{
  "arch": "vgg",
  "crop_scale_min": 1,
  "hidden_act": "relu",
  "stem": "single",
  "downsampling": "stride",
  "init": "torch_default",
  "optimizer": "muon",
  "learning_rate": 0.023,
  "orthogonalizer": "newton_schulz_5",
  "max_grad_norm": 1.0,
  "lr_schedule": "linear",
  "final_lr_fraction": 0.05,
  "weight_decay": 0.02
}
Rows from block 6 of a small multi-label image tagger, named by matrix and row number. Each number is 128 + 24 x the weight over its row's rms, rounded and kept within 0 to 255. All counts start at 0. Numbers have three digits each. After the name is the row's rms in percent of the matrix's.
Before each channel's rows are labels from the 100 images, of 14848, where the channel reaches its highest value: "patch colour" is the nearest of a few named colours to the mean colour under the peak. Only what is clearly more common there than usual is listed. The data: regions of photos with short descriptions (Visual Genome). In brackets: how many of the 100, against the usual share in percent.
# conv: 3x3 conv, stride 2 (model.blocks.6.conv.weight, 144x96x3x3, each kernel summed), inputs 0-95

patch colour: grey (70 vs 37.7)
conv.123 089:081140074120133110099155147193124116140133115143128121098154093152138129123152116100112096129140080103093147126107132126133155147156123143153135148128128108091135108119127138148131101161148078086119177121086154137127132191127110128102135099099135148157144134100097109123091145130115091144

patch colour: black (35 vs 10.5)
conv.39 102:117166093154083143132146108117126149116119097093127155087137108083143144135105130171116153091125118137180163172118096119136100136107132107144157121109086123115138100140144117119132111149111089098113172119094120111102115110154138135139141145118085168096139075108132125115101120159168149111

patch colour: black (28 vs 10.5)
conv.64 102:156164116120168135110119108138152159095105130128129170104139109144135138126121136131123165131183127134087151160092111160150120141120166150170119163097123153123130144142086121113193127155126122137085134146113140108168101106115085161138141117122091165137111096135120161122142149146113091165

patch colour: brown (65 vs 33.2)
conv.16 102:140093146103140113114105141133102113145153128140114091133142149135102119108094105145120146133218103131145136100146158111143131127076135172093133121151134114130093111122103107149143163162112121129084142110070125141126106117120077131143118140140153131154167146085130091117101140150086134135

patch colour: black (30 vs 10.5)
conv.37 106:137086149116143163146137059134106122107131147095142144114157146113086115113137096147187140116126112155139073146107137100146117112166149131123145105147160126135125113080115107106139116141169102107110147139114137099170110127118121150104128124114159097069146095124096162107105105129161135129

patch colour: black (35 vs 10.5)
conv.1 100:081148135078123108103138095141111106123110122137137125159104131120127086103128153183147103147141112141140134125119121116128121102101130168060122107119111109154148116102144112112092141112128111114152119140117103142158124126098111133116123119131150128074147100117157180163122105151109160049

patch colour: black (42 vs 10.5)
conv.85 105:106170103146113126090112128140146124129180119125162150145090118151172131141100110104141140099097137104132115175159116133174172106125151159061108141145138128122094137102143159140119139148125081127128152121136150135171168097148139140124081144162112144124103141089149118111107099129113125136

patch colour: brown (61 vs 33.2)
conv.140 092:105135115168120101142101110102120135150159108121141106105131112139113063124132123114110121155156125121128093100082156082119120146141130154120144120118088100166073096139082124128119131099125152148139111151151104162136122167155079106137133102112130145133149111137111100150140088107115100189

patch colour: grey (66 vs 37.7)
conv.57 096:131115128105185092161123138120121098129092131163144154120138119167096129141130112122093110097122154152142152130168133134146166148151119070186146096136111149121150093171130138175105121136099090143127146122148128146131116132142122074121083171124119094152139160120155133126110113146146105109

patch colour: white (62 vs 4.7)
conv.111 093:153120152126118145085177138165133092156079124113110142139120131141132102137133106123126136163114118163092149121136119072147171117106123137162104109135111093129132138115128155137094146159161150128144122147106126146135110126084097126112135076093142115140144087141134105070083147132125103184

patch colour: black (31 vs 10.5)
conv.41 096:113147090093142095112136107097123119153116096092120100110180108145106135082124098136135137108122133121114122136116132102069106076107142115106121145111074112116112120070117160093183119135105127137139137151102143113137133115146121160089157125128083124108145145087138091122121103141102136104

patch colour: black (31 vs 10.5)
conv.74 104:126136110110131096130153142118123149102104102088086157159119121091078124079094102113140130116149106118112134122147093126099124114114129174103135153108071102118149105110136135125153125096168143171155091096116088119151111103106153127151156140110150119104141115131089105111111080124154095126

patch colour: brown (62 vs 33.2)
conv.20 105:126115127128120150185125135109117130132109134142104119168146148091098130110083101098127120070154120120163069136119123152105095147147126140111132158106141161149153149097087160098128135120128090137139135115152086078153115124094113111132127149121150164143105128086112120129163127116082107166

patch colour: pink (26 vs 9)
conv.116 102:117129121138120112143153143080094124141175164139111161110153086100118118159120129144112156146146118124133109094124119118098107149084136118136135113141138145101157132148103130112129134116134141109175142094137142137135109129131108105161173168111104187142116100148169149135191118053123135113

patch colour: brown (64 vs 33.2)
conv.105 104:124134149100096174130095125146117141136120083133143121133154144133161156158098136107137122142186147129126114159132135156124134124157104145139166147127150144103088138119168127089077175098083134146090094099117176108107125121097123113116155120085098105142114107099105145124137124165136098148

patch colour: pink (31 vs 9)
conv.120 099:121113083141118119081164103111126146104105135109109090081083128098095110094122132117142138156085145157143133117160128130152148116139151075144150118110112131140130113125129163072174114114121137160107131101096128115097125106115138156108136088168107142107154119117144139168092108133106171151

patch colour: pink (27 vs 9)
conv.73 107:107120135132143141092135077099092177140142129130132107129128167118153129103126143088164111115134102103082162144103151146162129108128070118140142086114134123160129142132085125107134085125112136105089100160108175146112103141143094130132135147166137145105142196121132134084120121127118140126

patch colour: pink (31 vs 9)
conv.121 096:099167146137109114089153090113133106109111138134098132116131113152166157156115204127100148112096140113110129093118170129145139112100145130076166132149093124138111162103141109166114093126119142154164113151113135144127119136126132083176123148177094132131153117165133095119119119114133123101

patch colour: black (46 vs 10.5)
conv.60 105:099160134114140146111146121143145103185090155157162105147097126126138120129179135099150121107159152146139126168112088114129096092158124155080086105132074158149118104090120134094115153107106188119115112121147112121170116124136130122128140139135112176142132112125107141126124134139143133173

patch colour: pink (26 vs 9)
conv.113 104:118086122120093101173119118135124123173124157098122104125163148115137097114163139115083162115129110146153112121096154120143155151106069128186122116100138070142144114093137147092127128133143145142116092080116120131110117125132129127192104140099176109126130152101130129127163138130134148112

patch colour: pink (29 vs 9)
conv.139 098:126062083134168133101112090119133149145158141097111132126133108116095112134103152136150102105147120168162114084145109176136089119138127108123156138132131096072114163133145121146117144135144098138137094100106110106103133130090084125161116148128123170133149098168131096124164125119101125109

patch colour: black (35 vs 10.5)
conv.94 091:164171125113150081114090134150109133096108112139146092086149137082063117110138118132104147131103129132119087129150138140148082114103106126109118085107112132119101120097102134127148106131152133143140124136067142142101143099168157143125144102145105146093142123109160110147151116084144090116

patch colour: pink (29 vs 9)
conv.58 101:116121147115129143153156112103117152128135136144164120139141104088142136157132132173123097094118129119145143102111159137092113203142116122129133136151164113107134131137131149170118142108138118186149115082145132103179126078134079144145129122119153080119143128143123123095122152115058132145

patch colour: grey (67 vs 37.7)
conv.18 108:100120113090126114133113096137088153122133096119127122082136121096157098078133096117135131113130099176150106096128159095159096143113138097116138138109114176137115118097148094119148096174135143177131125133125151097093085162140167107113109129128113163102116098169112126144117143107109134096

patch colour: grey (67 vs 37.7)
conv.75 098:145135149167146181122121162153110144132139118124098107125155141145110136125144162146144113073140132158190157128107105149126155114113131161098131083167078162078144111094117147137122113112119165162144128147137096108137110124100111137118142145106094105100138158106100149141136093113156139100