{
  "depths": [3, 3, 3],
  "kernel_size": 3,
  "downsampling": "stride",
  "optimizer": "muon",
  "nesterov": true,
  "orthogonalizer": "newton_schulz_5",
  "steps": 19200,
  "final_lr_fraction": 0.05,
  "warmup_steps": 380,
  "weight_decay": 0.02
}
Rows from block 4, named by matrix and row number. Each number is 128 + 24 x the weight over its row's rms, rounded and kept within 0 to 255. All counts start at 0. Numbers have three digits each. After the name is the row's rms in percent of the matrix's.
# conv: 3x3 conv (model.blocks.4.conv.weight, 96x96x3x3), inputs 24-35, a 3x3 kernel for each
conv.0 099:158175144142144139115108140133156159122132153122113116128177143106158112139114154143163136136129140117154164130125139150101139131129116101117103130119136146115124133103115160117137140129136169158128148179117120133108110134102101100100160134119136112126137120123126131128148091112102102102125123131140120122130122112126120113
conv.1 100:142108131143100136105089120140137078109108101133136131122133116139171141162140129096127119090104068115158131106108129149115115102098089141146150134123105107103132131117103144118119124163131105089096122103116123137133109115100125119120093130125136096144140100144143114123130143175148143186121122152102107112153135126120112105
conv.2 107:077101104087109133156150160132122133122142120154143130123115127100128134129134113151144143117139137134145135105131126140102097131088095120121132134154139109127150158160117170174123161092090119117181144130166121094153154116096134129115118131143135123091116126130139137149101106125134121156114139152098126143112138159121122138
conv.3 097:128104110167137134140132125158161136152125121149126128143143153122112115132105150134120127137099107133108125140110129072080102068088096137091105104115136118094138146137144129122112120112099130118117135120158152129150142124124112088091104094093092111106070085089097111114092102123061071116096130130128103119157156145135148147
conv.4 101:161178200146133153146143157107125122127150157113133142115135165123158162145114118145129121138116145133141150099106086127092130158124117161134127143115120123118110137152133097139155094142174161129085177140147141153114091113079153149147096145134112083076149148147148122115167184154125160133103118087121127139109103128121094093
conv.5 099:124137125151136150159159152109123120133156097098156122110162152100127115105119106117130109124145126127126115129107116116063116126128127123140148110128158137166116139170122150131081140131141162153124124127124158115119120104115127120123131117120127105113133129120126163132122097129154123156148123126111114128117129119093126109
conv.6 097:138107109134147129133133133126115103146117103148124124127139136164120110193129115151159147127096088160147128146156179133110126105086114115098155108095102113100140116125140124136122176114130160203139146148142142122117149123153080115149100124139084117133118113136156136157116123104141143125156171171112093098129138143115154146
conv.7 100:168141138131150137152116132094100115104126138108117138120117147089118142080109136119145142116164147138176148094102104117093147170148153098073125122112142159154199162118107132112122144140141163195180151137128120129110136161131134153125092113088158141160129170140143122121114115129130133111133150122123085102145102109158114119
conv.8 095:132119095162142134151145138150165166153142119102112125101135115109097108162126116112137106165155122113117112160157173135150147151144142105097099085084097072088074172140108108100101094131143170144132085112104132152115114108109141132111151109118113132131109108094105100096086104100119107149099107131141090071152136128104101121
conv.9 098:148158167104123168095126178101106109109144119131183146103130136151124128173133148101119155136127166117130127131143132155144126143118128103111123121129151155114125124115122078113092113109108103111115128151157120107184110122110124112096140117091141126108149137111104120097088079148100122126118107132112129165121130167141125141
conv.10 103:114107081129139117130177151145168160151175196119144143095101081167135135162191198091097121162144155088101143133163154127176148149175187108135126133153132115135111119121135140136135167142105104084132079090118098114130092138106128167147132148140144135137136142130148148144126088072103089071078098058122121089130126093122115079
conv.11 096:098108102136105097135130119148119079121117120107085099099143155125135136118095122125161143119153137088127112143156150162129143147104116129151168155138126166152144154128124124096134146107118130149112114120115110100067137142124120096118108072106084095108095106103101114086135133135112115150091108138126146181139141166136133139
conv.12 100:114116127147150164154127132111145137161115149123125135129111165142119167126105120106120125127121138139132140150188188122121159125116098095111147130151142109162165111081122147141150151119115117096130099108142101129161151111122112099116145101094103143104118148110120091148126097091146143162143121120114133109142167133159171150
conv.13 103:097116109138149157140142134079107113102096115147145143145088082126104104139131152131114127132127126168158146116092094103121108104114097158145107130150104138123128080096104154127111155151130130162123126140137131088102139120145113108107123127139101101097157124142189137168130122108124148120125090100109123139099112100100099079
conv.14 097:129129117153172166141179171140117113111113110076142125127132138142151130128134117099129128113141099084109096080111113114108076170114072112099126125110109110126113181101059124094096113121136141109139170129145154163151112107118111149134098121131134152159151164164124141145107122140134137155121175157116105139111112118092106113
conv.15 101:091074092104096077130128106097123103153114131123129097092120131109117163116152145121115091140118115113097104104128117106177149138142133156134153177132151137132136139152185142149145121126124113078100131118101127134131106092086116105098086093109122132124092117125101096140139126119162151163143159176118126098132126103132145091
conv.16 098:176169131148146127132124129140129151146128150124147150109124149103100118115079097129126110145096130132110111109110127129122122139143106154114150143140144152139166097096154118131151139135156097094107125142077132125064149159138105091102120092089110142104119132110177146139134109129122104127096158154130146131130100120134085122
conv.17 099:138130123182129114203135120124149103123137109101139134118118131148113115098120116120129132096104124125113104128119152156138112147121126118145139099155128124148084119117122102102130112118136117133103136133114129115101116137147150133063137101064127135137126116115163139088130126105142111093151108140152139097152128139180118112
conv.18 105:159142119094140126120134157126142148140135144138131128121109153148091106067133094106102122141157139125142101138171197129141101152092069113098143129122113146156130097144112153146117171135107095103095076131098088094114122129152159138080087157131138110080084119109103112137140121160132144167157114128131122093147139084139139116
conv.19 101:130143144153164157163168133137121154163126135137122112113088124116113127116085129128130137125123174144160140114128146135135141109094121137130135120133154135112128139120137165100112147111107156161129149151159141151145140153158097113125094101098157081120168143152137128119117152125114116087106115084107115116114121104135129093
conv.20 098:084076081114133095145156137125150136143147183160153137136103097148120120143148115097074117088108109136112115132169125125122123131132110125123088119149105090144122125101133158154111158165134113122155104118148140169142146134129140109112144117128146118109158147118130139112137146132119165155102160114103118118091132142087135110
conv.21 100:137103125126112138102084102170119169190150174167158189177099097120127105099102145101164132160189149119134093090082131087070116110118121143144132119134152125120138149128106161106092169105077127149126105133102090135122109140131104110093143130141119123113143128103124124138122090107128057101133109125166167145169143163194159179
conv.22 100:159154128124082078117108125112126115140132121130114141159168182155142143137131130104120115142159140121148115141147125147163099106142123173124117147167117119114099072102175092136169071098101156144120108078063111130123142115120138119104109118128114151144132145145125130153131167151133194149107114136112130101134133115141108125
conv.23 103:157137117133113125105098111119146160147111119109093128144083135149079112126096131079095159094098140116117129078093129106098089101156160145111069135127118102119114115139134164124090150151086114144187123144154133100129127121105110105119131152144117128154103142133142141107157117147141130124125125135200159130107090102117104095
conv.24 100:118173148100128118089099132119095085127104084131129106142122130148135123191160144116121131103103110089089098163134142129119144114097131134095114136100129114111146167144121148107115100107077114105155165153135123125126130119148131124162128118132078118137121111122125151183125139124123107145159149103111126130125144155120116108
conv.25 102:100118155144111177137100158125091102127126143172165208104093113123081104103094069122118148125123120088081072118126138100091116136108114167137140155146121145108118158180153107135145100159137109136173132151139141110135147121150124099144079073101076121124099125125132174131146156133162161147151145148170152117166144165126114102
conv.26 103:139105102119107123112134106140129128130134144164126132098102088115079076171132095114103117134130149132147153081110105129123165161168191140145136171162170131128130099085109114110127133125125148134133128095133152105134125118118157131141154149148119109137167136153142131113106167138141210152145149161125168175122158142137147162
conv.27 103:147112133118131116111133133132131150151143143150154139110137132095133145083119139124145125150144095131136121145149124130103096133155159135128124130137142091124113133102126109099096071103086140126124102078123128072116101127110102097104117133125108124144138154127115121146158176157146174154150145130143110110172145119159159125
conv.28 103:089130135111105136153129137115134106157113116114101110142139137154137112116121128117158173127145166092083138146140112149149127127124092156138112159138130113120159121145073142145131138129153130122145129157164065172151098127120120158162092140144135132140125105124144137159115119126111119132128096120117131166115125140114121140
conv.29 099:127145141112116105104131143118096107082059054080099091147135141117132115122144153121122103152118095117091072105178131101149110101096100142127121113134128105109086056091146098126131101101124134138119100140116134114109116095095070088091098110097096097106129137106139118089123141107161155173122145150116096110129127130124126117
conv.30 100:147122137146143126158135128130128109102109115098103127104073058110131099108140154152141121158143132110128117140165097100068089074068070130126101112123120135141110095103105126147139111122111158144138164140124107096098110114116162167153147146154116107104149164126158172131108089100139100102115117121124118108159150147134170127
conv.31 105:128120133133108113136115142111127126111153150092131115096119104109136137110112130152162128149138111105114077101124126109121104084107127120132185134140172134162159136127122111117127122169180121144158150097115143096106131107105129098109143120138104128088118133106128151160135138132140154105149126133139098105140101076154126043
conv.32 102:129127172164192192156178189119119120161141121113129150177141120140121113107121126140162169109138154091105115133116108106098108166167150103139134124117117113107106155114152130112130115110127102118108089110127083120149118127125136143136118126099140162129140164141147158145132118162123146158182214204089119136106122118121123112
conv.33 102:089070073124129147101113143109113130122111144147108092150115144150137167101141165138118102171150139173154155146147132138157161165187140137151111143124127116124125121136134131139120109141123142099082114121101135160155108100098135144143145139152121106141116135095128146123125136129131105111108134153101114101141139095135170154
conv.34 100:090078085130142133140140127119123131147136118131116115129133138117166146094127125106110094126123116130142169116107106133127131130097092139136131110113145118112129100127142103105136105125141159145131145126124115127087127150127142159137150156139097133123121119132145121164109101114116106140098121116095112116120128122148146135
conv.35 103:105123150062133139060120136127144135143135123124137129096133131118115135128119102121152134116128134162157178109140119111147179136125126103139110143109120094092089111129107130135120127127085151125091160170142140147150134146171144108139151111137136158108143126101157113135114139116131182160112102087122103056161152119146155126
conv.36 102:081112131117117107123131126132139138125150102096116094156116112102114133146142110126187148105154122123141124111088141130117129150133124160136146140137109124130110142162169120140109129129112147126134171177177126176161191196177129119134142114114138127116152133160109112093099109128150149174107128174115124129117135092126145133
conv.37 096:104121139128131137172151153118121122108098124109107133123113099118142129158134133126125152085129117083098096098083131131131128104114123167144141108102101116070087131115086104114129102107126103109106162187140168174157134116133119107148139129157126116105109135148154161191118131109105139126138137134125139127108092110092117136
conv.38 099:135127136125121150138130136134178175135132138125137131113134133134116110136112102120176127160225164107170137147163189134140130108155117109156152107173172084138158116157143119140145126130131097132116114151141145180151113100110096088087109100100097123146120156165106142152137146126144160164158154169083132127112120114103127110
conv.39 095:111164104115157153139159158136129142150108104153104086127114144122122134116140119124133106110112097133087103128105124123117130109122125086114104118090086148083056146132135106093145112113176121117114165149148150160119107095125130116116102130122152146151126151112112105077151131129140148140127161154156125120149125123135112132
conv.40 101:106130102110158104107155119100109148107116139166152126109133115100128121132112100144148177118125175170172183096098161095123184148155169129125127140138151111089123148138149143103148141132142164149135167153108116149117170145145115074120122121144131080106173133119151116122128157140102124177114145127098115119100122116114130123
conv.41 099:128130121122099099131142134132159164152127152151122099143117121135125136097136090157130132168153176151136156065099109113130152092103130103145098119143144138123151132134124146142099147125127092086070105119092116140102168184136166159165110129106116119122138164152132105093162138163151160163090092102138158122135109129140142143
conv.42 107:099128118123112108143133081143136121118106125090121189148150129120126175160118114117163182097142189123093129147104098138100119124141126103120100104137129129103179132099120127119118101145122117133123126146132110106129118132182133123151159144141144128129125108052159135092213182073155100130107114167113112124118088145105109143
conv.43 098:127119146129142155111123162170159158113136137125138123110108125139134132112140128123118142102114110134136139128131113121095082134124092115073119117084106110101108117114126122112141106117160142115161155129166160145173088082109108087106121123133126110092079130098102131113166139139109123133110121144117136140092094080130120124
conv.44 097:128140147125110142107094130176155142143135108142137140153147157117103106120142141103154139114152105111148103130149124138129143121130106138148142079096123114128139158134103129108107130153170114156143120147179138148153127125116129124110119105127106122132083093113096147176121132115155197158178153120109141154091128142139131116
conv.45 097:123119117120110116148140152133125140140143185162168198152159173154150132130162164164160146131121122115128114107095107149137147158164150123135140135165144118100104079109116117143134096127153125101113112101123162138173147179154154158184133153153118148091125131107114129107135121145104099118115059080109152144137163141126117104
conv.46 098:117181160120162145136163140100128144117160154117131105112099106129106079154116113095138131129176168109199174072080111085084113094096108108063107145136134141131146152090110102088161125130155088132109089131126141168152102114099105121148109114138121126101085097083061053065122115152113093137120120142151149113134115108093094140
conv.47 104:119116128112107141099073113143124113137162133150155137180165159099128130094104116108114134108106095116140131138129125159116120121138142141132140136135115146146156143113115115081143156119130174138100144127107107099139122107127088118184115133194150137145109121174115104141147114116194175096151093102123108114154100117153139114
conv.48 097:109118114122150130149137136139147152133129149139124114122129154126114128144140123128134080135135125123144145180157141103099139063079084128120086126129156119123131140126126111098142123135132125133136124118130143165131114125124094103132097106103072053063144127124142144134109112099116098127074090113144114105142132118167138138
conv.49 094:114134111116125121082100083097131127148110124133112131118146125141117129179159127123123132100113124130128156119115170126121137106080107119155108083130128116101132138146132129124136139131138175154146160126129127143108139118147143106113128120124155146121175169154114121113126098089094076076081069101115113075121107100101090111
conv.50 100:115121115126114111137111131144178188148146142119129131111131128151132132166098088134136141148156117143116157133106094132133118102120095090121130112127126121153122112118097106128142090115123110108097129131105117109120119098099121096093133164148131112139144126125133156146143191166157144155145159196140089093120126127120130122
conv.51 100:104104107074092091084107117078108094117148143122160167101142137094117157101114128159116128168136113185162118121136114160160120117120109142105098151106104106122132085127146105146147131120128090076083144134112146138111123134125115121125138122137080116145097097135122108111131119126173112140140096170109085117104095134135141163
conv.52 096:125131134149152188128153172124124133127121129110132135116143165114123152143115158111120119148158159102145138130154185094154138113113158140108140099114139130148144109144122120122109114101144085120173137156173117125134143105098139131123137159136102129091157164112086103085108110149155115156099083114106100109142123120150121135
conv.53 100:115135110086105127112108130089128125118119142142117147158148140164157142114099089111142154160169130148143114104108141157203151163186143130143151105128153104111110152130097143124127161144144095112127110122134097106080128107139123112125100093104131123110149120119161141143166133127104066072138098111159131108144129108123115131
conv.54 099:119183158153132146155087104109119119141108119121127156126143101114145142122111127143151145110143111117120103123132138132127135183090120118124111111089069121108102106111125101134151074103173085118134132118154149152127140149126129119132119082098162160133128129134132115136132111120101139126107146122115131136108139132124142121
conv.55 099:074125134108135133071104143088136152089097152092105143081109120103115128118111129148128126138104110088096117071101099133140109146148111117160129126123140105131149106104108132121134122101098089110080129107099106112099163161152117115121104097099134149138115126105143131130130118085104108122107099108123093096151118108162110093
conv.56 095:104125120137158147117133130118150155109146139125152125093125143080126124092120124096139094119145106121147108126103125103095109128147120109112089120112112133125131105120136132131125142154146151120135144123137120132123146136128133133152144135158142199174152176149155156119102117090091086091105131116120097109143151152133146119
conv.57 105:201149112180117080188143071145128106150148113149132137169129118169169140148179120145149125137127103098103079067120143131134155133129160132118114136123155136135134119144117163148095155137092149163156127129169149105103121165182083154179090123145102117141120131142120148121152097153114096137104132128147123127123116161148135159
conv.58 101:121137128109141134099118121163172147142157154131147142138102109135119156111097126130137106121162127103147136129126155108154121131131140142142183136136143115096089141156085146121154130100114151165134124117112095100067185164150134146135140119123148125110130089115124087106112115117122117110139115110122100111110122139102128112
conv.59 098:154128134171126138166111125108117117113098102122089093102099098125075072129096081168169156099096095123132120140104100159136143147128167118117133096094120104108132122115136106090139107115168086088096120090104137115135103108125113120111099124111125123143102120139106106109121110133107104103123114125160162165126121098125120093
conv.60 104:129118142102102137095109135128141074103140126117122132127110126140098091123128109156137139141133138135141110133146105116147132099124163115102108146122113135144095138133111122146119085135149147143165111139174074132210136135073145116060135100089163150103177123129147131086134149125107115137133125128138143102141142123163114170
conv.61 103:128138126105117117107127120151154142126161148144163151142176134102133117099106128113138123129136140135140165140121150142113120097104125153141129149149151154146111117124158080120125089111143089100116104117166131106114097108108117113122129146139105095117128097095142116112082138164108113135143149165124116087127116102132104092
conv.62 104:090105146112150188104142182146100111170134079140126070121115120148119134091125117147157108149156122150147142173114122145123127145111094136133127149119120144088146142131093149124106161102105116165144098129136111106112139120124127147141146127123092112094107135153136130182164098077182172051160149081138109141142130157121121106
conv.63 098:102109102153144113149171134122106112134092090118104080129122136132141152131105123107115123112139128108096099082112118117141155120147121128105119123111104110122132153087044129104095111119140127133115132142104124146138115081109100076114104101127110102098085128118086163127173180189162181175103133114145161139143147127093115090
conv.64 099:097143113104149130117142137118089164071062101093105110115106109161133132116106115148171162170142122161142107114145122111118114091106130164129140124125120136132120116102090158109097155114112133188143095141137098101110087110128099110128094111130111079111109121155079109110109101089113076082130113080175156149131106094163111133
conv.65 101:124144133129124106128133113155115156143114142114101132120146167153147153130122107089089116120129148157175162108086108116098079148115104159160112134121128122099135090123123173147164126100189137153138132154136128134098125110106142096106138109096155093063114089066157166111119100108136108108130150104134116126112136132091125155
conv.66 099:103105137165152160162155151125095158113111140131119133095121244110098173129092142126144121105136147096110111163147151153143158131124160097118126097128134089121151111114132122126134133115093127115163125118127116104111148147108131127138130119150123124130126087104119106083109147145092120099108177154122156129129149091121128087
conv.67 100:153159162128114134125161175086100088090115108120123108145131143108109105125131086143160111135164124118148158128150135112134133106133116139153135115127142117120125172170159204166127202125089149162160123145143133143126150149122135143132140133127115101145139106132182162157120134088122149106113116097145149151153152163152143165
conv.68 096:107099113116112117089072064124134153158120149144131127135125122135091105194156148119100087103102106127129119149133124110129150105109118124113170123144180126131127117145167134126135150135138152193150135157139160143139109117140103113098120101105111124139143117141161148145143118117130120128165116127153140145148136147126112116
conv.69 103:123154163079130128075156160144128134127101126147107079148142157163130156180157140107122124148159131133139107113120106121117107115120107171147124136184122119158113154129125134123094167125072109125080101113126113111129148127138142094112128119081182133142169131138144127101093167104130173143137168143100177116076160139097116119
conv.70 100:133123125139181118153152141100096110121129112102110104095133144176133154135127109121151145134107114160141132124131132129110126141147100157114109130154160115101118133141088143134102106100135102100116107120093174206133114110159137088144178138129123076101159115087182189147117125119105118147110148132098099117131118120130124103
conv.71 101:111103102134122145096136162153136108147118113142137126159138123136135122092117110096088109124096110153128122115147145072135199050066147159136106133123104171134124117113136126143156099113140132114137117118118127095115146167154154163148133149122148146105113153133095148141131109119123106110097108113093113124167127103153100060
conv.72 101:133125123156133146147124156122158117132128107165141149104126112108117143098109120084103112108140123144136144100112114112106097129126133124123162109107110069103095169113089117086107151084103164134146169152157141128157153144150133125126170145187098096063121111114139124150130139158126140120121134152143171145148145118157153147
conv.73 104:093116112097157138089141124131143124124110123136117127108120138137119142163129131129121114117100103123141127160144134119085089142106124129150154156124139145154137127114060125107054141098099077123139119129144127161176119087110166127100130133134110148146131154170088089093144124148130127116147159132129165128113133151109113115
conv.74 098:162127138112090110097097100086065114096142144146189170131128111133122132172158150124131129162190160145144134086092071129133102169213157126149146103140144130121135118118125130135116121146163151127133161132136139110110106114139133155164163131172151139156114114118107074091138138109122127114148115142148156081144150089159155129
conv.75 099:121091086125086126159140139112109129122128144115138132127105107127173167120150174139171126100143140101141107131132129086086135074111096146142123127141126130142121171161112135105098154107112088114078122140110144146127145159122165147139123105104132126142092092092076062056124152161183131146165185188151124112140129124124129119
conv.76 100:137112120154142125155120117138116144117128163130155143097112129106126130121139131110144148114132142134160184131121137131083093113109092096092086122125104113117110089096122126129145104148134122119115161155149148130122072057083113105092150166161147132119116122129163178171113146124134139132142145145107102111129135137135133123
conv.77 098:163150133089100106129112130140122107108143164098116130123169154097123171092102124141126162114133134099104112136167140132152153109108142153131106149149125109114133135149168089129156121112126109114129129165165099196175128115110165132112150136116140138110146157154152135097108152144109155130083141057136092115129146138121129145
conv.78 094:131173114133145101137138107166166152124119148126115164125160135130124149148135164108127109121123139123130130164112087151117103171138125078149158115141154127154147108125141095080090098090120132145117136139147145112152132118128149146133135144128080117149097147186093138169167136129106118121133119161131119103124145118098109129
conv.79 096:104138138145166169124137143157123188129140165109115111115116141093108129084112120119146128105138109108175132147140140136147141163130142141111117138117110104079092100098121125119130156116085102079132113139098097142104118114132108106092100083118115129128122137111145127121112130143124122134134161152119129118161148140131139099
conv.80 096:144143165130141172108088103116131158096100114138130154133143161127125148119098128093102121151154156140131133148133144103116149141150103145132126149112115151123152084086116107098102163127115107115107129137121129135121116145119137167121124147087128126115149133116181136106106133124099101069104072058138104139129092137132122114
conv.81 103:146163131109102095125133144150107116128123142117160144109139117149167098183186143134123135159153133109159135092093100123123114119095101142146152128127132091099105170155129156124116146125121120130140142129135145146140100116111117142124157174148143147104153135111127099108162129104108129137101135146135165163115154139095128105
conv.82 094:128139143132153118122112110158133128166117093137128143140116098167130093156127112119125137132116139128142134129108115163110118121100120121127144102102115098079143133109115091111150119145153126121115115123124105098134129104113113125124152154151128096100157135100153130064118156137141139122171141106162142135123093140154170179
conv.83 100:111113151095086070101093067108118143115144146117140094143132131119136182123133161104105132131128130141125135131160151144167146075113132103104105136131122157169158106168130142157134111153152114149134135101122139144100100109121125149146124122135098106087108119115122131140081113115115138139082070140137123136147147168145148146
conv.84 098:130146118128121120111141122122130129134126136110139135123178138107135127070104085120123115118125104111134141113133175134125149122089103111118141132112124148143147127147161102090137133121160131129139169143117171147126126150139116137109109137115120116113107102082158130129115141155124148138133138132140127132136113142133119156
conv.85 101:095114104095128110126140128097098096084100109086110119121126130116117129076130148146179134164172173106127137156120114136104123109104123128106120104093101123142119124150150122150182113119124134168151130158152115133158178176162094104109088079099153155141119131133076094134107108151097117135113152161150156149124165147103141149
conv.86 104:117133131143129133095100146112109134139154154121156175109110108109121134131120134088124159162141129123145163126155132116134117157122094152149145124122150134153130097111129132172170131147118094105109145127097145123099133106145160133149129124143135141177107150158074104120134128134118135133128109098115135134104137130144121116
conv.87 098:125106090117086111138124129082117129145144141155139095110102107148114114117174161107141126104154145117133110104093081130105113121137147166156114157132125138160123126144138119116109086133107095149123132145136113141124132120145142127138106071111098129125094084111129152148124143138155160143159177141124165145126156161131138136
conv.88 097:140138135129109114158108112121094099134105126105119138141120146115095120103100099147176139121154136116112121130126139121120108123121122087071099132111112117123117102116105107105114124144131141148169142123135132127127153163149104099105113112154098150133089120093078106074154108114147104108102096114144134161144152165098124104
conv.89 102:124163128135134101138108071095126194112085174116106148106095138108105116171123132111113083149138123101117131141167157141154159118088120153123137141129127130124109150118174106119200094113193147130137159124128124133105098109082130171126137150120134114108160107103139100069123173139176149140165141115145154158138144138087107140
conv.90 101:123126113134129106117104097093084123105112138096141160144101091128121101116078108136123097138137151146157147108070067129124117125149132096097134082099144110107125093153136106138131097106160173150158172183181168141179104111105114130127106127139133128089112110091133136160093099105143144133133165137078109101158166174112140099
conv.91 101:117105102138122131148142155111140129119160136144144143114130126110132145124116129134181141123176133124152134137128153138112146148155155122125143115140134121126118108155180082133165114099117111096097125137102075088090104118148099107123143134155079146152121127128173144145172150128147173184112129112182131092183146121163150135
conv.92 103:103076085127111122144165155149172119156157153085094130125119134116119124131127119137127126146134132090132145134143115175144117139130115128128146133121103147154092142148094112119139094123141135145143135131121134118133116124102091121111118143111137164154105132127106154145100115127101084110118092106111131166109148151140154161
conv.93 105:144180126132143096095112092118103110147108112164134142113099128096120121147113134171145143130141129135137130123142103118130110131171107147160152164155169196157137142108107158145140120143150140140147123142152148160113142169154112128118096123122139145123130154083097119086136153125148132160130171176161154182152123153125104156
conv.94 100:160145142146144134135164127105097088112123156098117123123105129113122121105136127098143083149167113126087064128163149133153142104107097147086125153148131119165160150093126153133146148118124146126077146120131156130170136144140108127115094094090123117127156123109141115122131090100182140147204170169156116073148101104115154153
conv.95 096:128152142123133143130127132160159152128149128139109127093122122133172151158162170098175128112149121114161166141144172140117141130118151144141140116134100100113131110083094087099112091094094135166171115129139083096089145135136157136190126149200107134099092149122104145139099118131129130124139144106147109137136153174132140145